{
  "model": "image classifier",
  "dataset": "retinal OCT scans (Kermany 2017)",
  "train_examples": 98430,
  "image_size": 48,
  "crop_scale_min": 1,
  "horizontal_flip": true,
  "translate": 0.12,
  "color_jitter": 0.1,
  "cutout": 0.25,
  "targets": ["finding"],
  "num_classes": 4,
  "arch": "swin",
  "norm": "layernorm",
  "norm_position": "pre",
  "activation": "silu",
  "head_dim": 64,
  "fused_qkv": false,
  "bias": "all",
  "qk_norm": false,
  "layer_scale_init": 1.0,
  "parallel_block": false,
  "moe": "top_k",
  "num_experts": 4,
  "moe_every": 1,
  "expert_mlp_ratio": 0.5,
  "experts_per_token": 2,
  "shared_expert": false,
  "patch_size": [2, 2],
  "depths": [4, 4, 4, 4],
  "widths": [64, 128, 256, 512],
  "mixing": "mixup",
  "loss": "cross_entropy",
  "residual_init": "none",
  "optimizer": "soap",
  "beta2": 0.95,
  "lr": 0.002,
  "beta1": 0.9,
  "shampoo_beta": 0.95,
  "eps": 1e-08,
  "precondition_frequency": 32,
  "max_precond_dim": 1536,
  "one_sided": true,
  "adamw_lr_other_params": 0.0019,
  "steps": 8000,
  "batch_size": 384,
  "epochs": 31.2,
  "lr_schedule": "linear",
  "final_lr_fraction": 0,
  "warmup_steps": 400,
  "weight_decay": 0.4,
  "adamw_weight_decay_other_params": 0
}
Rows from block 11 of a small image classifier, named by matrix and row number. Rows with one number within an expert belong to one neuron, the router's apart. Each number is 128 + 32 x the weight over its row's rms, rounded and kept within 0 to 255. All counts start at 0. Numbers have three digits each.
Before each expert's rows are labels from the 100 images, of 14848, where the router gives the expert most weight on average: "top examples" is what is common among them. Only what is clearly more common there than usual is listed. The data: retinal OCT scans (Kermany 2017). In brackets: how many of the 100.
# router: router (model.blocks.11.mlp.router.weight, 4x256, trained with AdamW), inputs 128-159
# up: expert up (model.blocks.11.mlp.up, 4x128x256), inputs 128-159
# down: expert down (model.blocks.11.mlp.down, 4x256x128, transposed), outputs 128-159

# expert 3
top examples: finding: diabetic macular edema (63)
router.3:129114114100122101140170077176171073143119176180126136104130048115138114166145155124073132044095
up.0:083128157113086180202181155162086128169129141143098097084157079066088099133188177152149172164084
down.0:162099130111088085161137148105199159110124052062160156186120121131117167162129131102137150133083
up.1:030143143054128121119149092119129165143172115110155142152100124064120133145154162117071135139128
down.1:121173154142108104084136111161131091081129155089140167084135125118154149148155125133105148112145
up.2:104151093083095133143073112149154158145121100090139143087181091108140192110148108082080120117109
down.2:082201100104163130114105116112140116149105163155127125109094112110134115093138086114111088146153
up.3:103174157132109155119103150159106161130171112107108132123070116143092122091138161126112125136099
down.3:072098156166125146179158112109094106134165129108184151138122087140087148167192121148109150116089
up.4:168118129120122128095092144131113134092137150087113122159111073188118140119087181118147151136118
down.4:065084166104120146190162084158069166116151116117116156147103105106131133102146148152087118113085
up.5:114181106149076091134088098092139113094183129159130150080064158073126116154135117116156146143193
down.5:150097145171155157136100067123096107135179154196114124080136137152112124165181187187116152084125
up.6:123183140110094132134138127091182155163110107115154188100085150074154130119125104053123136134130
down.6:071157120063093135109128143120161136164114159146072087103141121072128121118122148077163095148153
up.7:118168152164178120116124167159138076142085061147094111136157124094121120125128139146132179115137
down.7:119114186127146154166139120144087144128186118125126137094142144087134164168161128126136122124093
up.8:110059163123131094099106122143115070122185118207121145117122106134132079132164141116085171086199
down.8:101186107152110135133092096141119107168107149097119149105046102163120108104119079127167100122044
up.9:158054150095109119212174129149098146086115131151148112099073131138140129120162132073102151132158
down.9:062068151109143161195185135077176107164152106150126104129141109111048187159187117078145127172138
up.10:140150170133146188120139157134191111176111115127097138132096173084121136154069095071167065123138
down.10:157130116124052179109093128100127071155125143175092086098178152112124129153107223169159118100170
up.11:167120213073127143086167188171143082131141128091177116129186101109100168140042107130139098157090
down.11:139139099083104082121074113091142133114069172101084120113139150157152092088148120148140074140124
up.12:120098098116077104133076140168135118146090131126142099138124120108085166127132135125151092159101
down.12:174147124171128097089123161128181083109060110084109154154131127085182131067079099090160096159132
up.13:092094099151143135140111162160079147065086145122177159104129140155150126167126154172069115134134
down.13:116094174154106178206230168115161144106106102091154144150145085102107168142123156105100143152111
up.14:167064127123192116175173143134143083084160112139140101094162088097060154162163171100159143144102
down.14:134110106070131086146088187121134112163112121111110079182168119162110105108123121083183123158120
up.15:147123151093154126164104147110132068125162090134149080081106096117032154226143193149151129158107
down.15:102092096087142135123087150072134124158155165167094088108185149134094128142181139123179097194172
up.16:169127161067137158095139142134163158154124164115131109123136116168086144180126135111150128211146
down.16:132115115168130153175143107110118058108120160176114103041146095160120136152147089094154098131152
up.17:073128101101146084149141119136102116115129127125136124099156130139144148125166131110132114140095
down.17:136146154103159160135162116131117200074128131095153146174044124098153068149066131129085097092170
up.18:106132078188102120129153138120111157180089118165150087154167099086145128193132136121118207105117
down.18:081100157103158147198128091117137121132160145091124126120148113107069138119189134093136093183140
up.19:160134125129122082074146151109151141112103124075118107139164142107135155122087134120166192143087
down.19:136152128141106164151161093151120095108139173110210149083083166161131140130119073174091156128089
up.20:133129118139147112092137108118163167077067125116136152198165138123208205126122129187112065119111
down.20:086115094120148099107097151106091169132120112104134115137160162163086170114135094163141160189071
up.21:164152149118130118067152073177118139070121105157115134164099090123121125071134170180052139176150
down.21:106065127144139126106141135088087128138132091158093122166148128170105113118122108146140125120122
up.22:083139120109179117157110142152124158144147175091144096141147114107112156097161130125164119157178
down.22:160124110125078122121117109150165152155177116176071114097158136094136075169169107092153115106209
up.23:112203106175144146106123191161133192144104124136137105198163148212171151074088099126163149114090
down.23:066097090060162124148082137135107169184144139170118055159149137114100127145182146118151126148164
up.24:126123123084161126140168148136107138118189162134131115099153096113115160146155154113185163143128
down.24:133215147113118121063143202158086110118096117089125113159172136099114155133037140103126138115051
up.25:121153155167082103106153238113133137185132100133166131126150161123081140172083133136169138131117
down.25:129145172179160099111176080129059093076135136123143177131067093146120088139088131163064172059107
up.26:107110108160180137106154104122096142104048164138098080177171073171139116112116134111141129117146
down.26:087048165092069182174151126156149168142173127113100147184138114113113154138143180115142113140173
up.27:162142090137106130147088159175122129194065168114143063137117166088168148077084066102130090126128
down.27:152048153115046130150169153066131144106136138134097105155173157113094097142094178107133128136183
up.28:155172100146124094102094110184129089129125151162142132166090132159123095104070170105134161107128
down.28:094147140088096094164122154167119143165110109120070113165104122117114090074109150094174118137129
up.29:157109134133051129163107078112090147109126104189122125096116140110152124123182172133104136082160
down.29:122099135157117196167135044122081107117146187170134123122092145090127084142089164212085140081160
up.30:095152099054122133187142084140123153107159105139141109085096156060143140094183115129113170161170
down.30:129134094157167094083107119068136094159159122166101101115124115104103042135150149135153112113157
up.31:146113163127022106167151132112171088124129087142141141113108115115124183123121141187177173126102
down.31:178139086173180088084067082088133115095120080139137169088148159138176091136196100131099125103166
up.32:075179170137171149101080020158089121106198150130105158110086126145130101131198144138124197103161
down.32:158152168155136099084124167173107140106088100070127159169139160122147130067077163152126173115116
up.33:116141169107073126124178181131109145116140153081108117138183134114142122123082122123089174084152
down.33:143134160145072091159110084148142058124087137103125131131116122138141119116143147127139100108139
up.34:109152126164092147127140124079128151133062130099164130160196097157139150127084156178126147140109
down.34:067116147123101167119152139080107114125142145172151102123220137043125132184165164156112147121168
up.35:111151130103125153134114149143123158168165079136116149116134151134087166124108103093145143188133
down.35:154114110105118096182108150149106117203133107155112074120148162102151147143113113073190130134156
up.36:097097139107173121124116122106129144096124113108175100119115113160106132110166155151139074149132
down.36:143110080130170135121144099103091130127160138159141101088115150206147131128141078126130124147147
up.37:110105124145120117154140083107195102127132128130132093141154099097044138137128111167164112179144
down.37:152126092137143141124071116077175064148100136160099089082175152116121117111168148117155073170173
up.38:121166183130155109114103221063104100099125123171130134121128176115131196124101172119135102128077
down.38:125093129106120159183120134102165105167165071141138098109114108055079187127182141091182101174133
up.39:149113087149132074108180152104126105143097098077145119150186126102165173129196152068098086138129
down.39:135177132134153085115141122107147111072077107104166153135059136131153139088098039115101076146070

# expert 0
top examples: finding: normal (97)
router.0:178147153071098062130132161131143111173090143111129116179144130217129112130112133087158099099135
up.0:158190106178154170071085151153150096210099088110142137092094121121078143122112130104155153080107
down.0:136120152172125105132142128106078124095090177094089141143153117095136073096096117111119106130094
up.1:148049160159106118159151188096166051116111097109153127059170122173130153104134108096089128139090
down.1:170115065139115131132126138103169088157104137158109074107106121141154098128138088118164078141144
up.2:140159115161168158142112148149126144194140091156166102115113169131114137163138061129142113179140
down.2:146194138130154102095131123215124076132141140116173132126150061111134177153148183130155171067084
up.3:158168106195187144088105136151116143150167153215132054119131119093110146151104127084179108151182
down.3:102144066084166120138067195148149127191127130133168068160182138134089190101149112109182142181091
up.4:136101132116159131151166121117193112120158102189128143063101145069193155190187125102112146183178
down.4:109073156126120111149150102093101168098148105118151097110129148171095148151133145150110181122107
up.5:097098108102089125127103134137126141157136170133153087118112120082059140176123126126141133169167
down.5:135183088078169118133105118149160078175147148145160089096099078115113129136155106084176131109150
up.6:132151126151123116136084170147087174133124148102158130135144140160044156111095075120172140114124
down.6:103134146095181143121176118117075166133171148104143102206132093167064131157106138134129172135106
up.7:075156120148148169175148093090173148139153128130136142135171101142090159132159099131141110157091
down.7:157146148145182081110124109185085122120203091119163154100147100139123134206173154123158201092122
up.8:173156180173102155116119135140159114174169108139097163124072184061137179143114168142111168180127
down.8:126136135094093117127136102120117112137120148101170129081160162158116170140137121201084173102104
up.9:167059171161120139106185135144131119119150140090192129082093057140153171151111112107134178106134
down.9:103123137144138095170169096127107156083131122120093158106071120113134056120122121113095088119133
up.10:057098115094089120162125094119132166115096174090123134144156109106152129121171132162111109132080
down.10:134127084124142144133080166134187078171128096153189084083158146117138189141171121145152125159126
up.11:075160158102159113137166072120095054066121183102139164010132120075171103148158137176095098102070
down.11:111123141167092161180132098143149072141110141161143124085129131118125181134171130155114129121103
up.12:093095161132077172130152080087160154054170147165132107126104125104078156127157172187112095175152
down.12:098093184148080145158155075131085184097136164111070202117084125135138080163161123147087136090141
up.13:171130166179181107077162087171125143098110138091148126153211083115191142134092147102111134169123
down.13:118067120077112099153141173142139151144113149113134071152175125100105148102112138082154116170128
up.14:087134135114141127149109128143117141148161114136114136143159126113076140148152189075150176148097
down.14:065109109117152156152080184137176135181161110139137082142203144088069146125189168102189128211168
up.15:166107111121158065118127083095173082137111117119137184146093137123173143131137045090094155087114
down.15:143154131106140133142115133163127070203162189129155070120095119114081122128103154078173187112155
up.16:094165117164143102139127044158105115094143149083211136167120063124118109138105108150115180087081
down.16:113147139119193126082155066150092147120128160144140131135119141133140178141119059165099155107111
up.17:115107184151129180154187087141109125109132154103190100132165113114102144112138161127113136106094
down.17:147114149167158122137174135177127135122126134070230137175113076137127191118117106128114134142084
up.18:125110147187218115092071169147105056137187102087133133204118136170088137070148167158172147119116
down.18:171094085121082098160081173111145151137111104110133099133152163142128120094135153131157104177091
up.19:147168116104169165142103162122211132136082133125114144104150121118184156137148099170163146166147
down.19:123139078093108160087133102146123093150089209168116085100120112164139104114133094148147108142153
up.20:184152155118143119153152095124140195093071086134105215162140142090190131119125113142128124089123
down.20:202165126127133091184084124186166048163145122117159135126091117095141120082122165089155115121115
up.21:159117156147124141101172145112117181109156186149142132124147097112107149184137158105109151138182
down.21:111077101119113065119081156099153101116069084089112169094153142158147098116206137166105109119099
up.22:143127136112123068126120120137138101101138110123158106101140173130134194084188093086082189164141
down.22:169119162106138156139139168077149098107159102100166123073139186082139193112101131117125126156113
up.23:085084158157135130101144133118119074156141106107143177114194096083137104108129103122093120074154
down.23:166147118161183123018132140136089123129089176140138106168143150164121141126100087134149173136097
up.24:085063129125106110153096081198121129133098119124106138120125076163152092106177111145096122083065
down.24:103089096102137156178114101098171114142105111141151112091164155103136180084196100163119111159102
up.25:120115185126143102134151085106122110075110124104091228122109166138156098095080097114076100113092
down.25:175144086170178104149099087151154052126087124122158138126115101109154120055126101111133058169092
up.26:137112118141152158132110078142130154161163155165112081177134099109120074147127136118100173156193
down.26:069139112107126109153112115147115141156110122133085138131107136161130116069181029144126126127130
up.27:109131162186130155154143127132132107172133087128125098176154071106140129098126091155107135081131
down.27:133184126181178171073120154187134047165125134111154122167124098094112175084111142113155152146118
up.28:156114154133124117122132165149172067117135087112134146109160189097148170061132215156090156101122
down.28:139112151137072158179133188123141139133151126103160124101161138099092176108093182135139155180074
up.29:082103136045074069139111118118109143077073160108105077096139122166151068105186144161113109184107
down.29:129112106164174110145123161134138129153118068131198110112136151132156158099164091132131130157111
up.30:123122146189211142114192127131083083080100135184098099138143100117120160151130112109153144133167
down.30:112140170192140170099160084160067154079070157098133173141136138141140148096113132173075157093136
up.31:100126113097092161142124140113093140185132145131142091084116132129089094107099169151136152077131
down.31:192084092171174092122136158127171098120123060148074135119165145108174121103130134089122072154078
up.32:192123133125091082118124146162103098110136144104139188111061106125082115143082139102118124130107
down.32:088120182138141152153164104093108113109173080114161134159117115105088148151148154138097145118116
up.33:087121116102163126119120131141156101097134046168129117094140098086080106130173141117114095162085
down.33:156143097177202174181143109131137114152163144162154108118073076116106090098087094113134095138109
up.34:158139165143134150139125160091190100201170101153146127075126151072130183187113158101172152122129
down.34:079058170114130080098163160099142146081149073104119144170151120100089156187165147100132174124078
up.35:106145158095066124157131157200152168170159120091139163146106157083116194076089135129139199163066
down.35:089124166075076158145138163155130130155152128103135122157154130106067167121142189121135153145163
up.36:146153149091105116123123140138135136146058128099121140151164104166180149126168072198131153054104
down.36:105137122111078167140119114181124171102142213121098140137071095110127095118128204161115095133160
up.37:086083112116120148161091142091179109148129102158127065182139161153108126118172110157117141203134
down.37:147149154167146136101150115188072166103145151092155191160069101129173106122071111168096151071074
up.38:145177144179154126129163075182062141108170153117135178172085096132086133157120151105140161110125
down.38:113086111178148101075113115114086134111093088136120140145180169168137132142132111184103163110123
up.39:165198114166142137157097169179154097145157089147163129130090081138117176128149216154156114130091
down.39:115151119159115075116115111154086118114054161085112196106045142146148076074102084140111085165066

# expert 2
top examples: finding: choroidal neovascularization (99)
router.2:148113161130173106163188152124133140083141126138123148144173175143131098157114102125111098190145
up.0:128139135107080127107123129110135153169132106184107118150129156102111126157125072056218129179150
down.0:089104154163062162145175117134117133101133154081149145103091109097163125102116124125079097153146
up.1:182171178146135143136144137212129090120158080118130158150143074073118157169134200148122141119101
down.1:172187065155156084098086142151125097129089153198148119099116124142158090132111127125157105104160
up.2:133124107056145049158101108214127146179161115161096127127097093130118139150142135142181136140141
down.2:173168157108158106107138149165105129103177128075171127158093103140111142137066173142143176105089
up.3:136134080099133098138057135107171110132144094149141082105130157116122132107154147107143092142121
down.3:131152126157191098122136109176068134141125125125169142135117121128159163092129086171085165114076
up.4:167161085167129101171164154119115156097119125126177152196119126082191134122114129169096126131118
down.4:073092108142147125147122103116104177098124175128071152149097114120107069075140103130134076156123
up.5:163147098155175145096129119170157056155104050172160161146142129176142146116133138115158105150131
down.5:133120177144136170155166161151140134146165103144172147135138067087147177140130155134121137094110
up.6:160128142123088157102157175175115098175184128162161111136137104115144186162090145157180166105077
down.6:145139115158129095075129087162092205079118134122121169151092090137188063120087147166080117057117
up.7:139188153101107090084066137108094114111155155099191138153076160151094178164092121103145182194122
down.7:116141146189127116104172161114166107110077135087152164128119118116137157125080070175080162119034
up.8:112134097093079113126111158118148065141103141131191149102152183088124172190152124115114176113104
down.8:099101128133167106146098075131135086095070093136119149159125148190112126070191086148118085176099
up.9:136078122172082153087127136162123167187086157118149096156113109117086108108100073102150152136085
down.9:093080100074163128162116118086128189143202123117135107115084135115129142116180127094150097163124
up.10:106138153120132110128107129138137079142147165099122115109131166125080212122157132134168172127131
down.10:132068115131145144161119165100185117146127071148091163041147124139158158131179105047141091193120
up.11:116190110090118132117101173163166096151134119147138132103174096098046186149171145139242089182123
down.11:105102130082140127121103135173059202138151190127124137128150108174098141150128097132145150127086
up.12:172105121133172069169140061122146101067119131124164105070144127171107115119156144121147162137109
down.12:087193127137114165086119105130084092138134180135115087105148116085099106157131184163154147092168
up.13:175167107136176149094074088139155086187129091159141122166109103178083113128119140115173074144131
down.13:148170117127162089180117096147168083093092114109114160086080092107146077084123125089122065146129
up.14:177134156139174163105175174106129127093105120152130129142143109089112167162073106130188097171129
down.14:099072155106165103165162167143085180117183097123144136144139108145122162208166108084141163132093
up.15:117127172102156102084100078158121129124118150125165120144064103102094093089093171139133155124094
down.15:126100100162172072112111179114147123093046103073136155107180135147157133076164066121129102181071
up.16:150130113054094097154093100193177114172104123123120113149072083151121170083130153132125199152114
down.16:058147137077148129135132147136091152121150165135095095149137055119099095124141178129142123121176
up.17:144110103154151121132175071130089110091144150159179107176137149121174123110123115214086126111183
down.17:104140091098119125139112140161122136162094160172088140136075111110152081071115101092140056159141
up.18:124099186066114167177127125145100134151172134142149118081059129092140093168089154137120157064133
down.18:145145166140128133119155112180073158094120140108166168140088108145122141150097117163075167114065
up.19:170160157121120146105113156136109149141210123114128162084085136132098138223055127134157185089121
down.19:188133141147156133100103166178126134141170108139148186143097125113155146160100114134137151080089
up.20:047141136084131121143100056165094111120124158162082143113092094148064102046143080125115106180070
down.20:121159162092059129132137074140117168146160148106141138127100110103148118161116190119108135070155
up.21:184129123119116106192103176114179137227145052139142092139081127031137185156110140146170133111159
down.21:063077113118118160103124185121169157170145090157109085196203134106078123155144184122182146145142
up.22:125133124105046092178152118170110126144113164075155148137084113141153168092107128118105141108112
down.22:126168155135147099163170125175121096122115099057186144148118115139086177098103064113133158160067
up.23:116095125068138161198097110076189066178084133138215145128100136057093142151140142123153151099098
down.23:134188026130158125128054090150117126151118139196173131116109113166167144113139082205132102135130
up.24:162135140113141170107113160179104105140111112141179086142182113061156160094115149176135179094178
down.24:155171149132079141131117108152146099135129142166104110108129088078133102164092210125140108078152
up.25:174132137151097152153121095094149169159152120162134116134083126079102128154106107105145073175179
down.25:073078066127123160143088137071181111158116118168129079102143175145093132098199132134142090197175
up.26:137131097079126137120102145172107199156156117158146128139169120140150111156088073139169130102102
down.26:122087158132109131168143086122119093106124131175128158099103105100131134131162196135076105105149
up.27:084143167093148125182182149104129120139124158172146083111119154099095180141094122116150106120121
down.27:092138184106123132150118154153106151164184102102100139166153087136086105201157182148145205074090
up.28:178190127086137091102112168167167152142097126071202126126135094157148154156073085096129223095125
down.28:103158108099115139135080097111164126124099178170077107070147123095133074113135179134118064119174
up.29:091192145119147185181118090183093122127152104163202101166076114162069121118136084132109173123140
down.29:109143124134142071116125103156084131098106090092144148141121158188117157134136121207093185109064
up.30:185127153072075204137161148148124108111149204127176129079103101117117158160077143115133165125110
down.30:092180191147126141159169123185117079126112115076170153165068131160091174094105114133095193119110
up.31:086123169097079202183137189160111171158163158128162100126131150121074145126134160144129168113095
down.31:123125181162114181172149084156139051159136113149134142122132116129108162134175139130130132115141
up.32:146150162145118151071110155173135139117179109107150109199081099148108110104114162080141132078128
down.32:097161134104109101181144176148166089166140070089173153103077104106108169119141101098152165152085
up.33:085143138105118156133157147126131110179071163119180082125163124114088183091118179151203151180139
down.33:116094109138083127141131146115126096140102160170136093118162157182072190125139103137131149171103
up.34:079150181136121182122124185124140139085136136120192139122105180117119140159125151081173177146126
down.34:171117141086074169143093136131153104186161075122111129116116092071144140136108174133146144085128
up.35:104181147138114097187102109178173070129107132108139142110121142150115199063123176137112207140164
down.35:079114196108127123145168112153121138124140128121126143160126071128098148170155148080136146114085
up.36:107158112075132136131125132130126162139146198165107069122148117138100089132145137077175098151150
down.36:164118161173138133101132096161074105118160151116188158134118114175129154166103152226110174069067
up.37:092173084101154092108127150122147124146109124156136110157119121125112081131123101096173038079112
down.37:122185160122147083126133175225129095157115134060141156194102112161113174092117098116159184137042
up.38:157144152179140086139164156156128119147104071097204131098096108116197103110094114140092177086138
down.38:130092135143107119199160150215137169153143114130131156133121070102146142117151103109128086129061
up.39:104190122132106131103117131170110124136144106105172132144117120177109166128132144180113168145077
down.39:128145138136135118113118141156144076136130108122185119119162135160102203178128125156142212123088

# expert 1
top examples: finding: drusen (48)
router.1:089105094119152164128082171135157142193102152130137097147183138122116136090097157211112134166122
up.0:201127165147130104106075126163140116135143136095122144065127161079098152152159102139119156168142
down.0:070109174099079140156154126147126142134116167094132169108155116125132149157148144150092162084147
up.1:202129147114124093076104194100141122116150114120187133147172168092132172150121129109183158113144
down.1:140147142096136134102101141152101133158157158087168079192158149150089173127103175154163174120108
up.2:160137138175088101095164123180112097124085109123134182144159102090181181111110149116080094163105
down.2:162148126151081087093171147126136066127099141097139126104085182162165164119078072132142153127111
up.3:161130168125106150118158132128164142098147073163089112076139083097131169173113174160083161129186
down.3:098103098121141070121102104085111132124112141078114103120126144137106102129168127125135129120147
up.4:131140142185144138061134149235114126167117134109094138188137094136147160099109166103088156107069
down.4:143161064140143145094094129097147110180117142207105103079147132114138104165110081086166070138148
up.5:148124116166153153173141085086167103124148133165188111097126138157136183140132121193169098145126
down.5:151107075092075122150115091103138148134117161168078092057080129148187072143134099118115070124151
up.6:108151132097156132135109070133066103182164125100075072091113165158168098166132086090120148140167
down.6:086140166066059165204145084160103152151161187110115139079081134112092136196179140116118140140149
up.7:153145163133118115088145124152154137096094143122145148066132097147048115148150128095110132201192
down.7:131130163109120102149185081159156113127141155072140142111129106152144153149171069093140157130136
up.8:126160127152128096170208143131048113105117153019147122143138100179179166108112142118110156084075
down.8:140158148099116114116136100120125128074178119160110161083058139104160124161128139141087144086150
up.9:165155158101129136133178179115136145119195063148159156106108072051154107151137122116170083116102
down.9:111115125105145138192112133086124145150155150060164113117062089144086166106157132118140126165073
up.10:150177168098091120168144137171130088184123110101081155077107172080212153100107150102128096154185
down.10:093150141100086134141116093150114115140122159076196121115097177173101159126172109168098171121141
up.11:126169109166135152116166162091179081155122097144109183091106148080135115088084097099130099147101
down.11:140149107124124144170127134090174096138090110125118109083127146079121129071117127099154072178120
up.12:107127127163145159151121112139137115123137098192100127146118117089144110109184142105108044153118
down.12:143218136099163139107116123156120094150153162127143120168081089106089095095058159110154140097113
up.13:141101124145153137144152086179101098147159146076150109169112111176176111127084093128157169082080
down.13:124114084152131218136095107082176128155114135202116084104173126064132085110129170138113103124206
up.14:111174129131088106100173088109127082126085131149166116149171100160137098124109117091069160081091
down.14:083033100128172187097131106081168152141153110159170130137168115118115164135182132127112125131170
up.15:156116172123124115161143176113108116111114146091161129189137156160115153131073108111159181115110
down.15:099169149047093179181136169138157122176199110135114086126063097093091131145106167086155115132148
up.16:089175165107146174171158080166099116099124122147153128137117108175064156133113104175110145133050
down.16:119120172159123136092158138176089148111117106098177149158153154181132203165146108184105180110074
up.17:187120092149106116170167114092198075170128080101119135103149116142155192172103099158142135111094
down.17:133150197148087121137191097125133143047111098091141174107086148131156117125108152139074130084139
up.18:120167118103115105112129097115164099111070092130153154123115159136193132090074137167101148075060
down.18:172165170188082137138154071179116101144123150131116151137100132108155138151099138118098147078140
up.19:154122092173212101157133146127136185151145142197082100116128116134100117163134077101154130119147
down.19:113122149172108174122157104145139105139120150131159132120159104107146132175169147139091165108195
up.20:170187086154186169132069106133151158146104161156157147204141185110100130113127125113073073182155
down.20:167141094144130084112120154173160091133095099133110142060098134123169109154135089078157116113085
up.21:110133147099129097125140160084137105146128097091173128140101117105137150119117128139134151108065
down.21:125121159134106122195183119134134079093132127049188150079110067133144155131151187115085153117116
up.22:176145129158126102115162118185145084150057118118154161142139119101141187105130133130119175134108
down.22:164162137164147081071135146148151042128076092097178131107164127102136178121096082097149129153041
up.23:199138136154134130091102085164162119132136155109126088159148163148162163093148191110097137152178
down.23:066108182113112160172136156138123114156124123089132132115127137096071160116171150115140142166138
up.24:182107116110130104095102131159113093153059128128141163215163101127181099068108132120128144088076
down.24:185093172113101127109132128131120132140165096121116123127156143095126139172099194135144138064155
up.25:197163110098127138129089133165150122148139104150138134115127186081164201216133169077163128132162
down.25:113122126050121124112106121094111150109146177099146083143113151159083141132111154156134147147091
up.26:149132128191107136103135124157131113146153118116193079103113155079116173153120093110112148158091
down.26:096134098092096063156096110078150145072054106135088172100058168098164074119143106095078065170120
up.27:159171132141188083061121135118112107066109132141088104163122115155131143138090150081126086197150
down.27:163063146109131086162182175088142139091141053096116172064136102118153156165134091060127107161068
up.28:147127152128123105160172095157151119116084148135120139118130089153142162130152153105147120122175
down.28:110101139111128108146142094131064157145168134127155142119116122144127157177175126133111158122116
up.29:130136127152163093096136155149134088087072067119137166168126122127135182127138160099091137086042
down.29:167177109138111166100094079093134079141110161204114117114090159145148070133104101146122081121176
up.30:164088109150124115152093090124175106194158105121115119099085082087116093163185089086117135158201
down.30:156150131168110148144129144156187052119042100110142161073192123120138160149167106142115133149101
up.31:173113123110167090128180079127177036131153063124155123083054159145166139190162103085099118118130
down.31:143144105157091139114111058096151136107089147172117134112086115085162059121112114148084085095167
up.32:170159168128156149126169106106190101124166121115130170151085102090134128140079140112102077142076
down.32:125116111125134130142135141109148147179142130149146099113149098122074153174124051091197108177124
up.33:149097155137134134121170170154139083162131143184096148113125132082170140153154167126084182138098
down.33:075149150133112159080123095112101173108175130152111136154114139104114122143117147201099126087101
up.34:119096138133170149146145099163149125095142110108170140173149076108096126091110136177069171104073
down.34:157132164112116103081181117156071180077157123110160132175115160174149160164077145174106186065125
up.35:159176146143112130175152077122081173096142143083136181152136150186112144154177105165121179107121
down.35:118144100151165166086102165095102147157094125175148112161154144143093111111085122168123113100127
up.36:138150170137139157140146117194130172093140143092148108209137157187109134096119165160106145135115
down.36:099144161109156155128122085130084139141136160142114145125126114175091113175163150154103175070171
up.37:132072170159111151147186193097130111115122125126161116120146169099170139195113095098129138156174
down.37:093141144145126177134143116157115110138141163133108089165155075156059104155126211174119153093114
up.38:152153113118137116135109128191147136136115054131139177126114138128156200137170112120157140150107
down.38:114075168119120164129152162125126155107153096089169125141194090090107147181130157157150164099110
up.39:112087162095074160134134146203107106130166143069125189046143130116118150139126135121070195108136
down.39:132153180116094184177210061164080116120175175110123136112064108116150123125108114140103119112133